From a checkpoint of a small image super-resolution model: 32-pixel images.
Rows from block 8, named by matrix and row number. Each number is 128 + 24 x the weight over its row's rms, rounded and kept within 0 to 255. All counts start at 0. Numbers have three digits each. After the name is the row's rms in percent of the matrix's.
# convs0: first 3x3 conv (model.decb.0.0.convs.0.weight, 256x512x3x3), inputs 279-287, a 3x3 kernel for each
convs0.6 100:130132077085066070138165143134105110094162130115115031122094120094117124092137136145105131125168122148139060127098135138051050071159115142112106120101113135136144092091141102140135126118105062070162163152163108134114141138112124155157137173136
convs0.7 097:118153145128168134065125090108122125119122121130126101117131108150126125120125138117095111153112113128097080101179125089137072007037034148123133110128060118109132108142152122160072109183132121130156130158138092119159128112136139135121124108094
convs0.8 102:137188114119135089173142152130110103142152126129102103097049120058067114097133115117159106103149113125142074101147129136145135091123092102122095099105093078138157106124121119097118167103094127155093114100133138129149132139168146116114143129077
convs0.9 100:129190093074129114119136100134169132129107074103107115147102107123077092117134116079152195107103092139097166175133097108098099121115012143109181090102131102123117104103112063101121081135151114149134084128120087103131118112135106136181099125140
convs0.10 102:104082194104112161138099174144133150157118135166101112151089124136176106165117133133130096090086149097066130091158148128094082138164078147170123100113104138107104187133166114104131078121135109090070146154109113081059145114169155136175106143156
convs0.11 097:169097096186125085125093108184163172200168140157147168120128113153102088087089144107122093115157094194167071133079104140162174047091170153175110110107117094151142092119137096108086144153125148149111091051074144112172113144166125105153127089107
convs0.12 094:114132124134084131173088097136159116091108094101146031122097110129113122135124121108154079070133081079119072045086091038060104047110111100080095112113055097115084119102099163120150112090154103107102103106090130120127140095105153155142132137126
convs0.13 099:119134140045147137156139103122138125188136179098068084109135120175104151124157129082157135113148101102071113114148183101134120127113169143121166139160102154086190117152196141120165091123108135158116130145116118142140133143131155143105173154136
convs0.14 099:113095110116090083131156144155110121134107085103084141151150155141136137144100155108127202176173114128108102102161110131144129116117146124112138148119112126183085172133118161139147079106104066111109127126100139107115108139137146178138130058090
convs0.15 101:103129174127086121110079119107114119092103136118167143140129137118151171153110149091120132084181170137148093122132129128131096141175110107125135087123090097138152104147119105112112138120133130156164092136129102099136110138143133192130117125165
convs0.16 100:171120085141099091124110137116111091105083132167170128137137168155175198142173137138182199118079116089131148136141053134083138152152155094081103132088144135133172101138160104102104139120140110122166086100109124161215112123155143147145135135152
convs0.17 100:107106130090140094122100105117159129081145120129135104129138166059084096099097151127102078110160124111170149139125144101138111188124141106151105149159113119127150122102122108135136122148128113108146089097125137176098081101063102123125111111141
convs0.18 096:210119097161111099149150126126160181099131162068166143109101116149102121148126101089174170059171138083118113073082071088125104086121062150113074150112113149094104071148137104117135122169141120145153114114106123095143088141137165132113141075116
convs0.19 098:149155125112159115165138181092100158083160158141210227146130130140141101105052106101148115151124179167153117149171156107076165114137144156099114118100150088130135149150193124183220108123121137123095149193103141140136103154124069110133168162123
convs0.20 103:106132145145140134107106080189134156192198147184168187122118133094189131122117138140137155144196169135134107108133106117145153167085138112110087081094128103097119127118115130118153123136128103122166089087142119115085162141131160140121125134141
convs0.21 100:112107168139088178133071211172124101197093142183093132148148152137147112134138119091071098077077082165146126102109172078098057082038099157129142142110137122099120165121147150136161118105104151123173122166166128178139119103092125089118068084126
convs0.22 098:144072059106119101144118101136130105117170113148149132175182131135116155144152132144167155066167139172167163130116125072103055135113112127134147116115162091133118133139141115127147125134173079110090084132145099127135156168131107128134095127152
convs0.23 102:141097086188086075120083092156163144163136101165161146109109095126138115120130168131140122137113146191103102078092063115084152123114092124110137114152144110154096168144080126126122135116109104104075078101057083091088129140138156149184126120133
convs0.24 100:123117160172139177166114145155150114151155111140133139142093093075122107098142132097100096073099087116142109108097063098163150192143141082138144179118146134125079115124148100135103125195137142151165187179135138163130114160143111124177126091105
convs0.25 100:120111122167175148153161103138099126110111115182116109128166121146150126090116124132188099140120112144103136174156074138104144073149133176120148116102141107157161160117125132093131113127151132108078153139108113125121106088096130100192095156135
convs0.26 099:148128067147086076133126119110122156110177089148147141138089074115112113124159107144084136146136143131143172105089136102108161109105155121093138119091155077132157159107106130128135133138172082068165137054174109107152091117132104113099105142114
convs0.27 099:105137144057142148126118167130115149176128159105146117094108087072066139081138105122157113184227138086089089102050112101080083069103109122129164102158099132132066123167161149135077140127100134133136092086082120100091146110129128080084130137127
convs0.28 100:113148132072099130103114121189197189097056128172089102139145145132109151106115156147130140077099053149144103142117137132095091138138127176153164120153108128127134107086124101090142108071066102096127120106073102162135138135158142135126134169135
convs0.29 100:151091133150072091127084132090085129082115120102130080124140122164104093128109124094170130067066105103079042110079081124111137097146123107115128122154144144120127159106121115128110089122096112115108131154187095144188130104157117135108139136118
convs0.30 098:137089078114154088091066059123088073152092101123098102120131176099109138127121125112131053123106095186154129105085092102093145141166123133123115119102142112154148157135153138169090075112101106152204098106180123180150141084085134110143156122118
convs0.31 103:112154165083110237112144182122125141111103079163132105115101084130132065155096095142170156165195125150147111114151133131170140117102114099105146117114137107111134132122149136142131133095128100056093156203134161176096127165119083100145127131153
convs0.32 098:105135158124111171091101112106153130092110139145177188088140075154123094114092134146132155095107165141124141145129102158123108127130172121137137104041125127119076071116103120141088162127110121079099106091146110180129106141134113152162120105155
convs0.33 099:155085124144108105141130132098127115126146120175137091125105114120131127161167151173116113109134169118162153169133127130098096115084105166168139094111096127120082104112144078085102159151153077077115134127220108141152128097117111117101142149118
convs0.34 099:107132181123111129107121124109127152079137125111141107114111093127149114101127136126130133112123171129120119081124136227081196171145205108138104123120127146145124103115131119112118121118173131174094133156117159152119094142125145140171120150129
convs0.35 098:096114092088111104104136089097145113074144121171142096120105110143159155116128125085090128098166095076116098028086108060065105133109121105134098142095160112147108148099104149153128155093095157193180176148107122112135192163138106144111141104133
convs0.36 101:084140123041125112149130133122110077084078070103140089131145112129110087090127134114132180102212125124189130166100177136102181185110136112134157080143128105140121109143132092085150106102150116160126109141154096121097147133150128114164082103127
convs0.37 099:113110112125163180142147188136113119128127142104104121132167114141149137121113104167174160118108098142129123144103164046108074147091117148117091110113097115106118131146102108118102135085069068092119180207196165160139167161114074085112148154122
convs0.38 091:129148119147166086124145103132095103094124068130102076075110150166131102122132127102085112133081137139170147116105104095073134116070080137124137141141164149144144153174111091164093135139076102103128148130098139151146121081096154155135141109134
convs0.39 099:164122133151176069161107065130132148140137125156171127108153135137144135130132144124141195161109068143144140067146151153053131109129149122127127155132158109090099132131131092102106111085095122115108190161163120133142146129143132083084191124118
convs0.40 102:060125140117117122163146126166136162128091130121144141147155128141103165145137135121120154152125155161076152204143151128147126149093149110123108104143100171108118144135129113134122090100158105156095124120148143129114169141092158151117132162160
convs0.41 099:153061034139076047117113115103106108139191137096160093128138169133100136110116133131180116122197114128171110171150102114128081179105097121136111091101108126108125146143182142138128103128135110119105132132107100082142101105136136072154112102125
convs0.42 103:077107160085111149107095087097089154090121112086103083138121099134113098094121112151101114165133084116144103088113089087162149099090125193135116146170168119154114114120123131172117116098048128124169142143152117142166090120141121117136108139170
convs0.43 096:128182170090155147126154150102097142122133145130163171131127120091095110110124158137101124091148121127140120072191161130231118068096074092118135142120129090157102060110135111101115156094133100120131085101147178116135125161167076099105080121124
convs0.44 100:141134091043153125145105096116122119079103104100134115160192110175107115125117176070088155143210184099108102184153121106125093083122126130116135092154162109108143124167159160153174134129157107095135160131092083054103130138138135152140119148128
convs0.45 103:150152100183172114146110107174154193223201196189169155141138093128139083096109142094078082133109116155155157119147176173140150117130107093170104109133112088106089094092121069099117150127077108135103107137090102121107088131126119155148122167156
convs0.46 096:121125093101050135097101134104135112132141091078139089131132109114087178106188144141129102171137063115137083082062104109119081093081120107095106052144137167074108107085093080108082104145091140150132117150142107086102158153112143138098102092054
convs0.47 103:108129125133130095122174076128103114164085084121092080130124095169174102142148158159137140183100085169168132188204135135145172133107135164179121100141204134134146158126131136122098132131140130130135104109092124096056125103148164113132111110122
convs0.48 099:069130092174082097130073131146132119096070160102147164158128138138190116158137090084076101119191041125095157142145165142045162143147117123129143128109074113122118170196151181101140118129123113145125136164114183167116111096133092133136153147104
convs0.49 102:082119124158098122131135108134122171146142129128181152143155135149104155160100105146135103124132110110124116137113058176187151151104117110163123188100196119141140124146127117171133090120127071134154117046133201129095156126142102134134129130094
convs0.50 102:138193122135118109120116095141144129182198169104156169132127165159126147131153153107113112156152158116126119134132155133118155109098122099123171163164192116150174100112112165190164160150154152098105156137186148123144130120123090110124159148171
convs0.51 099:141107094162085134119141118127140069147164120130136105109116102134163152133147114180162123128112088151129062114133132088037108144107159094133086090137089109120094113140100115141127163132118139186146127124133107124110128117138088116116135176171
convs0.52 100:105134135124104169119089079129165094125140149110108119120122182139117147141115106185120111122162162089200187078095128132129196101071112140076166155102155091104114148108137114125151079142119132108114126116163187142149174126102157150105163124155
convs0.53 101:149115147157092110118128136100089112100103128132169146136136137122158117116139140106061109123079137146105136100203137150082139157223169180148161114109163144181095092159128098119117118093088142126136129089088145139117109119114125124133106130142
convs0.54 099:109145107112098079130128086107108092105083121093094141127117147124179140143130145157117129125113185148150126133174155142154098155144072066187147164135148116124138092089107116112122132125121074118130112129098063040148150142130147122105116107104
convs0.55 104:137110092152164073108140060097140125117130127073102054112110112112166143134161139119118120127072134125104150146076115128121091095156146135120115097103119145108126089119106120163170106156150119092075143172115151134130096049071095115098111163121
convs0.56 102:181110164155124145151158157171118097159114126153103086147176148161091184105132126124127092148137085184119121138160151136115137185114133125127114122138104144156134143204164124163130103139125117139142139145079117132111141107108148118118105121140
convs0.57 102:162109136107118138080097148135126130128114091133104101104109123113125086131108106096135173112100087159138091158170127114138148107133152088122098142102119148154117079088131114132098087113131128150159101157105136125117113152157136110128115099138
convs0.58 097:127079137086075132103084110106143132147127137110118100102108078081160128120144133108081056115127128113070121078067061108124126146058162154144115093105115147098105126121151102094084158096042130146077046158101142150127108122116126124094146155116
convs0.59 099:119097118118074136106102097096094102115091104109104081124111106102106103143106119083130087099153105099087087146077151126091100083116098083132112143134140121128111144126148190135178180134133088113113117148101118124078135141129136141080111119128
convs0.60 100:163149104167101104129080093123135153112131142140164149081138134096134167102081107072121087155150092150145077115151066200186171139109147131095152100086116106121079159125094141124102131149113095107106130131064143122117101116108084094122107111141
convs0.61 102:127129116159119085088174106098110092160077103097155089121151126127126175135128141070117120127093133165119115167134086100179063138170107140154133134138174107150164142110190175102146155176077120148113128056154132107089130103130141101122163144146
convs0.62 096:175083115171125163171153122110160150087160137143133155114113130076139086156066125114130085135096154118087137168100111137117124143158087176082106126143099093087086145131109121121167147077135105100147130191127119141159125168125143113129114121119
convs0.63 100:126100081121117133137097162143166136106145093127126067150133146166177128124141151096098161145104132149102113112053022089072115110051162118146088094100135171115131130105145163128124168139133124102138149146151086096104161155128143134117120089093
convs0.64 097:127087118107069118136065096132078104135116118106074118132185158203187150129183136128063092103087100092109133102115119084109162109066079138160121112204175114123096172203167139209209137153156101134120108168217139191184134121124061077089117108087
convs0.65 100:130149139123151122127103119106103133069049125110112122123101125103095099141112149096100143151110156164167151202107150167180164113181154151102134110129078140133147132073087121068105126072089132126125149089141136142130120147143103201162118177112
convs0.66 097:134129131149177135152162137108118118155156132151129091160129128127115088076097109127107149171143113161119117135158208191172156094130100120141135122130113110146085141184184108116131113085104152201167087101136167153113090116146124164179101137120
convs0.67 098:127076132128133090125128112103138152109147149123135158088165119162145165083136097180120102145117094122145121160150146176121101137028157170146152113136163091139143117105114072044158103116136112135142131124183064122177108166134145153160103147144
convs0.68 100:098129073123113145118093171144147102149210139146150129128168155161158123112091130066093040143116087134123133180174141128131127085180144098152132096154094130089112102085126112161131100135129149161099156156090133095145154150170145127138109088146
convs0.69 101:108150172143140098142111100122126094105111138180150154131151132114090094120108135151142089164139106099098137119144159157107104132114120145156123118115132087112087134147137129107109082133132165148118095050100095106085096091119113121127185185158
convs0.70 099:136156107125163105097111090088087090089118111124110070152192126081091185108175151114099152154192161225131115045087137134117092158110107123130115124131114123152161139134119119144134138151132120117166057109116115113134116092057131129080137150114
convs0.71 097:128188152134108163145139161132143150161149152154092097126162106129136116161156099126116123132110195145156176073150166128228055099158047116136138134126127116120140169182118194169131133096103102119123131128154126171161100066104041111152055097136
convs0.72 101:115076172114063151125101116088053075121137125163158158154140152143117114123113102119067075127140094103135135163155135182107162085140151117184127115189158097104118091116061096131100087080021121105097078152081125162127109132108118130063165160135
convs0.73 097:170135143175142130167124128074176083075103109110097134124121086102115096100096104122135134047138089144112162046058087120082100155117124101113127138145137072099125136177111105108100153124146113114154158126138125174143067071098143129125154124122
convs0.74 100:164109154165099155137080113088059109103096058102096060113118136099157165109155161167096092171166128172132132185135112161180152161148086095112174134083126159088166109109136116087079149145190091058070150120102165101080132121127129095087143101099
convs0.75 103:118152100122084085065100054092104078079098088056140099141132139117162128115123139112145062110122074074138156132200186102094144090043054114160145136154160136178135121165213131152148117124141117154124097147134101127103130127090153149126128113070
convs0.76 101:160116112168125086110120139146184138145130098120143159114134134129145155112127115174102171123102106185113074069080073090113125133126120105127100129075138079098152141112138115148178114165128138137118106120109151154122121117098220196084136132063
convs0.77 100:157101127163136135133131108102153096114137138105163118138115121143048115079129113110127135114134146132175194125139108122137175123148192147134118119119100124060107121096124145170109100131112118130176124101138158169174134119122181177147128128151
convs0.78 099:082115136095099098132092136106102112148143105167144105139177090139141118071106102091148127096129144084123143148105105093164101121122182148091128109157143116140130152126126181148107142215147087135145122085094105130132112151157076143170126101134
convs0.79 101:115107116141152161110090099096134135112138168170125146174144123158167155136139143122107151128125069142131116115084090111202133123125141193083138191189187127145195120116120115116145181132150184162173095141115117102104109112098125119090133118126
convs0.80 099:113130145115107118145164146095083108156121162190159137104126156139139112125099120128133116072087105127086132117085206101181102181066118133149096135101118139104103126117103100141138073144078094104088118165140099147108149069118156159148160162144
convs0.81 099:104082079054066068116108106111128130136128141109151114133139170122122098136106158126106152134166153168222185103137124112090095109076120115117071121124073106085094093164157081125131112135122122126109201187082139161093139135148128136131089148134
convs0.82 100:139115098181136100097128095145102123143125153099065144161110090126112146120119130122118115159067143106108087137222152151215145135139091098178172175142120175083124111135102125137060143144141160147125133163141127148176101125097152140113135122186
convs0.83 101:138140131184135131143096093156105118117101129089095096097115126125094094124106075123111150092116152073148084227192133109146089147081165144155134136120088135125072140139063121115132097112133144123154085074145126131103137093110111139158179147155
convs0.84 100:094149124167126128119113092072093119108132137155153167133115113125103102105127132108131139124111115122107104133139082111141123200130089171120082133116097121107116116083084096100091073063068157152109165157108112118134165113082203116077137081117
convs0.85 099:109126092154116115120115123150123146140122094157106109135075139161083154139116151158157143158114110108153158147215155139130197175175126128126121124107136128132141153141105151171132160122135154118112156143084114126195125099118092140092123129109
convs0.86 099:083088141144126110123130125129150137195161137072086141169119114110123102118103099109197107123091189187103120183104144113041055129139092153144128142124120095136120160106112153130121150078076150158127173153153160097119080132123130134144146146148
convs0.87 100:092084084095124098106087120149147134123098156088135127102151108145136146105129142149114171153103080102153120116182168121143112127163118144139116080138119137139121124145152145137177112076133136116074173164187100076068131130120091141136128120132
convs0.88 102:091092089138110033162175132122127110116158172092067091150151134110085072166153140144167167127149201101079103121130123099081060144173101114119110115113118072138157077085105099117098092136084134119083174143149107118143129139157122127158142152132
convs0.89 098:092123134116145121088139110122104060134137094121098092141078113123166215100103077118132128143102130172177128116161180175178125098079106128151139111118104118148205137115166042062138094102108160205126154159092163114069164179170103099093160155133
convs0.90 099:159142160140089103156165114127074112113157142095139195110100103120100102158106101140189140189082182123144169162142210161151124069126094129105121165145017170102123114094141097091128139123161116108132122127131071088111204136153159187173123124136
convs0.91 099:131164165125074115081121205126126105131105156155133117116107118130143122144140127114127146164164123144085160109137137116130135148057205121136124142118104121189116114073078118082077122143145142123110069047107124136119163199122192126167137150161
convs0.92 103:104072141106070148118063141164151181141108167157083164114132119143153109114103084095090182130079177121126123056136126109140132074155143134110125106091120127104116129145154116129136118130128129125143111118138108094116118126117118118105146123113
convs0.93 100:079086101073111112117140155100098100112178145130139157144128157112173139093099099098123122110156084028089082101104157122124108234132101142101121128139100116126116064064097087090108115060072172198100163183132139159130111110120073151125087116136
convs0.94 101:138150120076090177111099177142136082111143134151158160113139186094063129142154133115113149094150144128153115182169121102154077068159122121148104135145146131116116125123092135152132172174103156154130119142128145120073102099168089086111088138137
convs0.95 098:156174127143173111171132140133130131113060049079132109118143162146117042118117136119139104075105173133194189112099055136063087102097103106141110160095141096160119144082050151099096130137203082089079166117140157143139136139123090117119125158112
convs0.96 101:096071104120125062112107132118207151073124177095040099063139137140056141144136129119133111098119129086111104073150134207068106127127125127076072185067127150150111123152160099094176134113178100107132124095181106135096124156146137152134118121126
convs0.97 100:132158072108174103119124100102154143083135116142091112117120139132126115162130151119121112183154130143090097102064128098145118082093085091140137134171113115123085138132089130142132160152160119129119145192110132114177104159117096075110130105111
convs0.98 103:149157142139213093093168112148166109151158167194147119130090121168157075121095131141104083198132092139086123072118149064108146081149062138169149144139164078105106120136185139100157098083115158115109194135073152165106134095096079116155113104113
convs0.99 101:108101079176112121117153180107124135132161160127118093124112096075129109125133107150146102108120181140108064129161144119132086163168150164143120083093081164128105064070104139134100114122067136129140122167151159223165129119108144121156087124141
convs0.100 100:142150111106144132078079161129137135103134128086102106134149117197169111126141102118120152145156166170161130143143104140123096139112121159131133150146150107112106114132155151154140081138155152138124072133129088090107073078095161206186110218203
convs0.101 098:165113094165109101166130120151149117081159126117187172184135148168145083117123105116152165066153130080137089155156165177119118188188159139133115162134200137164139166154165158104159169155176120148177133108143147094144202152122132124093080079090
convs0.102 099:122123168097121180145119133093139107077174159158151151142123128118072107137062109114095114134057163163091119130150120173192095094100155127117126101158098078109113090082092117124093129092094121132125080110109146094104122118127135147195097116134
convs0.103 099:164139181155072132114118160150086082150143096122141116131102134137112153107129154130171094133096086124153103152139170188113092124122109097150096130145112110134124120146086102127125127107084116111157075098152097133191131109147165112122140123113
convs0.104 101:110137096092120085124162142130143126162187148067131138147149147132172121143141145106140129155168107120089120132145108098142073119132159123128082115132102146146109118106120123126099112101160153171120154172146088105122134156114098136151134127150
convs0.105 099:221074114167107162124136092158106113197122114178116145129125139114117131121139076123060079126155099100108091076084138115109095131155082142088165145134169136131133110157162120129162110137128139146171123121145198168139104112138067141132117157086
convs0.106 101:241112133253099139152120180107146171099119140137132166094106120110064083092080090131154113100141103095103125067106149150158179156123129090127130094107136145114096148114177097075084202188143210149188144129086075136106092121123147129146124122110
convs0.107 104:162099131164157104147141149124154185109150093100163114125126151096148143140107088107150152147131079122086151110096085126074126134103127125131134145146140098128149169102121134111129103137183144122080150103070085092094112119131106153157095138169
convs0.108 101:089140158067150157110121088162121132130130082135166098125115139120124117110114116125151174137115149126115103155142132095103139079114172102123120099107141127132137115117133125175161136099146136147135207086053099127119114140116132146144152128128
convs0.109 104:128132158142112133119099116149121076134110142083143131101122075138100127146113106164105101096120105127135184155091146105115127109118157149110125111195107140105114091151156122129128164148095112119141137109112103122106106112137126135126129088124
convs0.110 101:127197190070203115092127108120090117117070104096087133156121062152147141128112072116129159109153155160118128099132095041165152178128099113138141154124102168124101112138135126164133072178149149124176124134150115105083127103160125085174128127131
convs0.111 102:134134118069142134109101148141145129148153134100139137118135144149164130143140121127149120120074071107130149137082105142096164102038069087085149082145097121110149169098100129082099132130155158113134105088087145147123140166163148101106101148163
convs0.112 099:214113148165076091196143097110081065115091124112139173112113125179162170118127140106107157099078211052123212099147177119085092144113081083125161174152115130103114178172177185181164116110132155118128130141175141141117151149177147133156121129139
convs0.113 102:100116096118102116099049090088101147127134160106104155168144131124150070122122136122105089112102125086111182140155105134125065066125116160136101184126088140123123149106133125081154104102109115119085124098157163127178126085113114113167159090135
convs0.114 097:132092122141086127142120110149176124173160070174176089130117143118148149118082085133111088116108121107092127113124142099105101124112108135140146097120150098087131087089119113097088134148106113130154134128139132134105136133153186122125184105110
convs0.115 102:110136080124153146112110127153121147188118082126136106102120145115122117116151100164100133131102093104093126066144163085177153119102115145179166120171140142112127151112121165091068141141139140129114207243138113190214121128119130117124115115082
convs0.116 101:109120100083094098144152139121103108178132102150091082112097137147177159100104086114099105143169167134146103151124110114141107031123110100139115136143109135181129158199180129159121138108107096125105113149117123169194154151123174141102112101102
convs0.117 099:148118122117194164099101185111092100121127085140172100160158159157141169146123133132173157173131179103126146099094124128091117148077119125160103122132135077142097130178121155180120165128126095082125085109187158104177150147125132085131121088112
convs0.118 100:116162127113124116126120081142141099128128145110137156147140117123141130113129100144127152174122172158141163126155116146127065162160126088116104120124115130140122089115105084097150096121136132112163161063157130126136099134153156140113137141114
convs0.119 105:115119173095132118145139132153139146112092084120116096158153106179152106151136103140198191126112154116115109091111086129116121133121115133132149119114144132127122120127124141150105124131133149125101117116140142144165213171168255183156202142142
convs0.120 102:076184169081186117126180049131144086134128081123123090114125142144125120122105119130104095134184074100171092094105098108173081144162053094111112112128112101114090131109115121094072097092056099109092099129098102110101137100102163150104155162122
convs0.121 104:128064147139084072125091114097105069136120119123143160110139096114141147156147125100157127094109119182145100083177142095085096093104108178163173126171147113143099113143157107155148150097084130099109116096067172154082130129122130106105140132144
convs0.122 102:162109127137113076113142092122105111135110118133143118114151130162135138134150118121125110158096133116127111094125100212143081110117158108151114185137139121161150151134131145167167112089112105112097108112088098186180154111076087112103097101079
convs0.123 103:145100158151097120120097077123099155166100093152140076096131146089115129088125108157130131148108107162072107137063080170146093111151131134194149085158177135100189178151168126074121156114111116111140122082156152142111103146120146161163112163153
convs0.124 101:169146154078120162087141072115139115115143124162127103096139138141142163134178116114188108074156127101173150118100135167142123100108184113078101120120088146149108134153139178155141188137096106155138093130130044109120129134123143183134136162173
convs0.125 099:152063073145139052153129120137103089106135120104147172126149107114120127156087140123142116157122078142164155109182093180116130153118097121123113160189127105114143123096091154147111107091135131107116126096126105110158104091128104140145100140127
convs0.126 099:140097113138093094108108078117131093117127105123098102127119185106136144109101158162120110109119061194161159121147112127117123159105058143158143127090145156130133119090098116110126137134151121098099077071126118102135111159155077046114107101139
convs0.127 104:083113066132133093125105073165134106135111127123126115115129110114095139123109117136193157139061123087123146096152148111104064072096083145120147085160121098106133140120079119065140079098117153100037068112176096118126120131163121106101093132142
convs0.128 103:112125080112159098158183104157148105120155140138157137136131150167129158127110101149130132168159137082131143172151069101137095141194146129120110097126106150101074122094080114120132131114110103103103159132063067093067137125139118147143166168167
convs0.129 096:159113105103106097103064081067045090174173161196161203092114123100122152106128157088137129151101106140136139050092063107083140089120105115118135161176130117113145127177130173168155088136100107140132108138136129133118131113126134130123123130140
convs0.130 104:098198128087153101135160081148180181134128139105087101159133136114129132120116085154191171151141132082102073126144111115178041104219176135075118122079111137136113115119146111087084103166122154141138083132105098076087111124114120115073133122119
convs0.131 101:097120143081090200101090155077065137144158166137139141130168137129111087125127149142173111150144156138143159094115146125158191104106073123130116141117135112104163131130122091107142097110151112139127074040099127119165131108108132112130145105095
convs0.132 099:196122097178135133091103167110164148107123085140138086087113140121088132130100140104111096162219116128157159152150187155152160141162165128145122127096110120137111141134112131174132141184110142156125100110138111115142125170133122172164169134122
convs0.133 102:103084103157103085145117092159182211108173249118166208135058138140158140117142117120124092086128159085073126142129096158076117130097058124112108093111121103087102110135150079127146120127147169134140095137180080044141154136156190185163157156140
convs0.134 100:125166141176113144139132125174187113103148081125176095124186092100132159079089113138103103083114106099123083145212254177133133086073102161125129120112139133116106149176149113131117117111083151187160133137133132147097105109153144125053142148100
convs0.135 097:100105141094082145146149130122055063143101089074103154127140171118153099152107133116070142117161179122136135169141094128209156168146086152103129137141099125103100121124054117136052098091129144082105128149122121126132077133137125195252102076139
convs0.136 100:137217150112138177102137077146098108176133103136158130096139123082135147157116119123091097193142074170136124137095097166192080064137112130148108116124086149078102075092117119108131108154097107113093127154154146148167118109110158135111104120109
convs0.137 098:049082098115132113120080090054031055255181255061042073129105149100124120160156130137118100109167103101134076129152123113104145138091075142143150093118132119179180129090107150117115146143145094089097107115099141176163143135120107144161101140120
convs0.138 098:112133140088077118129138160104148135116186210167134133117128141116133116130130192083098136116148160151219107134128106178084148086109115096113115150069158125130105103089116132100134152113123127124163092117164100134133103128105147145118127134104
convs0.139 102:109169138087098117126101150119124124100119125078069109158160163146151144124159123186194161150138171147109121168187079147057102148096081110107158087073132118072109104139168090092089119105106113137141060092155140149145118123138131041039120135177
convs0.140 102:156141130146102133111111130101151127134205206135146141105111140166133122129128131087117168112084165140085120074074129137089170104138144103172158128163098093178130190133117132111135089153149098101092092098101132096126157152150129136175124133166
convs0.141 100:168122112147105149129086151153137180133139135165178108134110192123129157145123187081171214169164088159076044113088175099145150130092121129110156085130155150135146155117178109138128140130101127099132099092177103096104114153138127151120096073099
convs0.142 103:130091142052042102118087094185161154180161101170156135135140106123143114107125089132133094194132114110135103154154108105080124125127094176178111109146128146109121155181181072132128107107084159086075129114088181131120131149105152109141172145161
convs0.143 100:079118125132069124097119100102089120064115089111128113139104119147152167124145104062049091099123120101116096093078077118145082116109050106145105132157092122158137120130110111122141125125150162154143133150170121132146127110088143086056130087072
convs0.144 099:103129094120118138114211085128164071133142093144096074119107146101095099117092099125057097136124068123156171174124184141142037046119102115114160124127120118098111119122091128086117133161182100138117129120141124104109115129188097116155157165156
convs0.145 103:119147140114124101108123116059104086121145095070112123134088101144120087122077076105166119093150132099074062134165127178245217213153121102118136093139100136130146106103090147172146137149167159153098155155155104153160157162104129127109125096087
convs0.146 103:101131140139116129126085139134157155068162212083158180105094105126124125136095139114094092069116140085212188147145136156072090151069100116148147131170125113108115162148102148197145167172163073137124073117140113099084102102124097117100125104144
convs0.147 099:115083115181153147170130119119127106128118147136140179124113083149141108113086121117168134175193135102138162172140136161125148145116082151169128121107137148104123124131126104133113125116113133106086145133135150095109106147145097098151141144141
convs0.148 097:078161171164139126163090109103142127103136124100138086164129177156102165118075111103142128110079037099131128047106074096055071133171114108146114120142130148107111171133142132122123076077067137106145091119160112106131121142107062095101104118113
convs0.149 102:136130129176102160180095147121127100136066035107088088143124109129139132138123134142153111127112123059154102145086127082108140140206117128174128130104117159118126181179136160134097100164159083071103042045063092110113169137116141115134132161173
convs0.150 098:145181148134200168072147125139124122148177125105164124140060113120104095145090126117085082087147143113171078141100083134090159112097112099130108129099141107121131125167141139158145075116146094141167084160193149184127100125110108075119108061107
convs0.151 096:139126082109110097139203114172195194199238163149184176151136141161140147130152120097111151150153157103152171141076091118173135127139164140085091123151138127136121158133135155132117105126163186142102176208197131152130119106137117107142122129086
convs0.152 100:120129121095139144083142137181143125136101143098114155108142147152105140119147084160136150120071144095125158109072106083093146141103045115120133171126091124077091147150123140137071107122133104148152132090148117131155156097059153081103114167175
convs0.153 102:198170116132104120127172127132122170145154138157124135092085100128127157128150062105105086132132124085145137167174122099099131147179203170147145098186156139131140088125101106111141127118097140074106125148216123127090138154162145122119158158169
convs0.154 098:148162118134094093115079099140146153123163144126147139123151122125094107090104084138117128188124149114126109131081098095146163090164145117095150097141147150123104118130151121139131121158087130115103099113106160101091147141153124131184098092142
convs0.155 098:101089126114134169133110172109095137130094123123119140105112114136161161070109104119115134097049046159074060178119115073072074073061194116086152127090102159103107093087110156105117109063068108128170121091113139131104130125083098127122155163097
convs0.156 098:135136084154145118105087145142140107122136129123143109119067098153111162178141130099079145181154102117102157127143162149076108076094120099141129118125098140134179127092128164105060097120065154148153110125175164152158149143154101118120108151150
convs0.157 101:110155162120158121157181154154134136144162127140166164112137088090101111101064070114091112133100135157043114165095113097147056105111122122096130126094098131113106103064109127016076118100108119157134146183190114130167154152134150120113129118127
convs0.158 102:081132154112151152160143110099141132113148112178164195144109138106112109152135095143183113186094125082131148196108101108183195146167161155100091108121089097090096123125135120093086104138133091119127094132094137140132132091127110123140138125142
convs0.159 099:125090174099097156138086118065160089075171123079145147145160145097168133086111129143175095146157093121145130102075142096068180105103099100104105133117134162152131135156116132165137153137126140145120104104144172127116106109122099090098145118090
convs0.160 103:106064130109092120122125122091114089136130109132134083149159120132135109149172119104098071125104100228123127075165194075133138128108094144139120147159112126156138145132122107118136128135155136108090120063104084057113136128102132148116154128113
convs0.161 097:126088110127108142072129111175111072141162121095074195126147119096155139142129132083107112167158197060036143131114146161129112172142162122135124138114146161137112110162191095162182093157098153155106117116166067062100143161101126136098144115108
convs0.162 102:120142163120134134128120074093079124121119107145152166123096126136079119172133137152176142071100062202180175129154124112133187111118080142113097150145129132117114116145120159131121161169194175158172062063134139149130143133163157136116099079089
convs0.163 100:129162081197137063172086146090081128129095114153133150160122095125122154140103094192166212133102108197165157144097043103145078083088109113098117134109103102147129091128148087112105123129122111104128254135127118110146153160154068053087164127097
convs0.164 101:143117135125083100134159139119123171159147136145141110060084141057045107101086121127134107133163150100144115141192097142140143109104075103106095082104116105098095119136145100124133115106108095100118089103107128158150135105085147158099132109126
convs0.165 102:145152113112140100121107129088070121117131114155131100117090142142122123121146134124118071173124045086097077130226130078201141071092155157093093133159127122136118143080121184199115148123086137053122104093084101126142123092123137125114118116112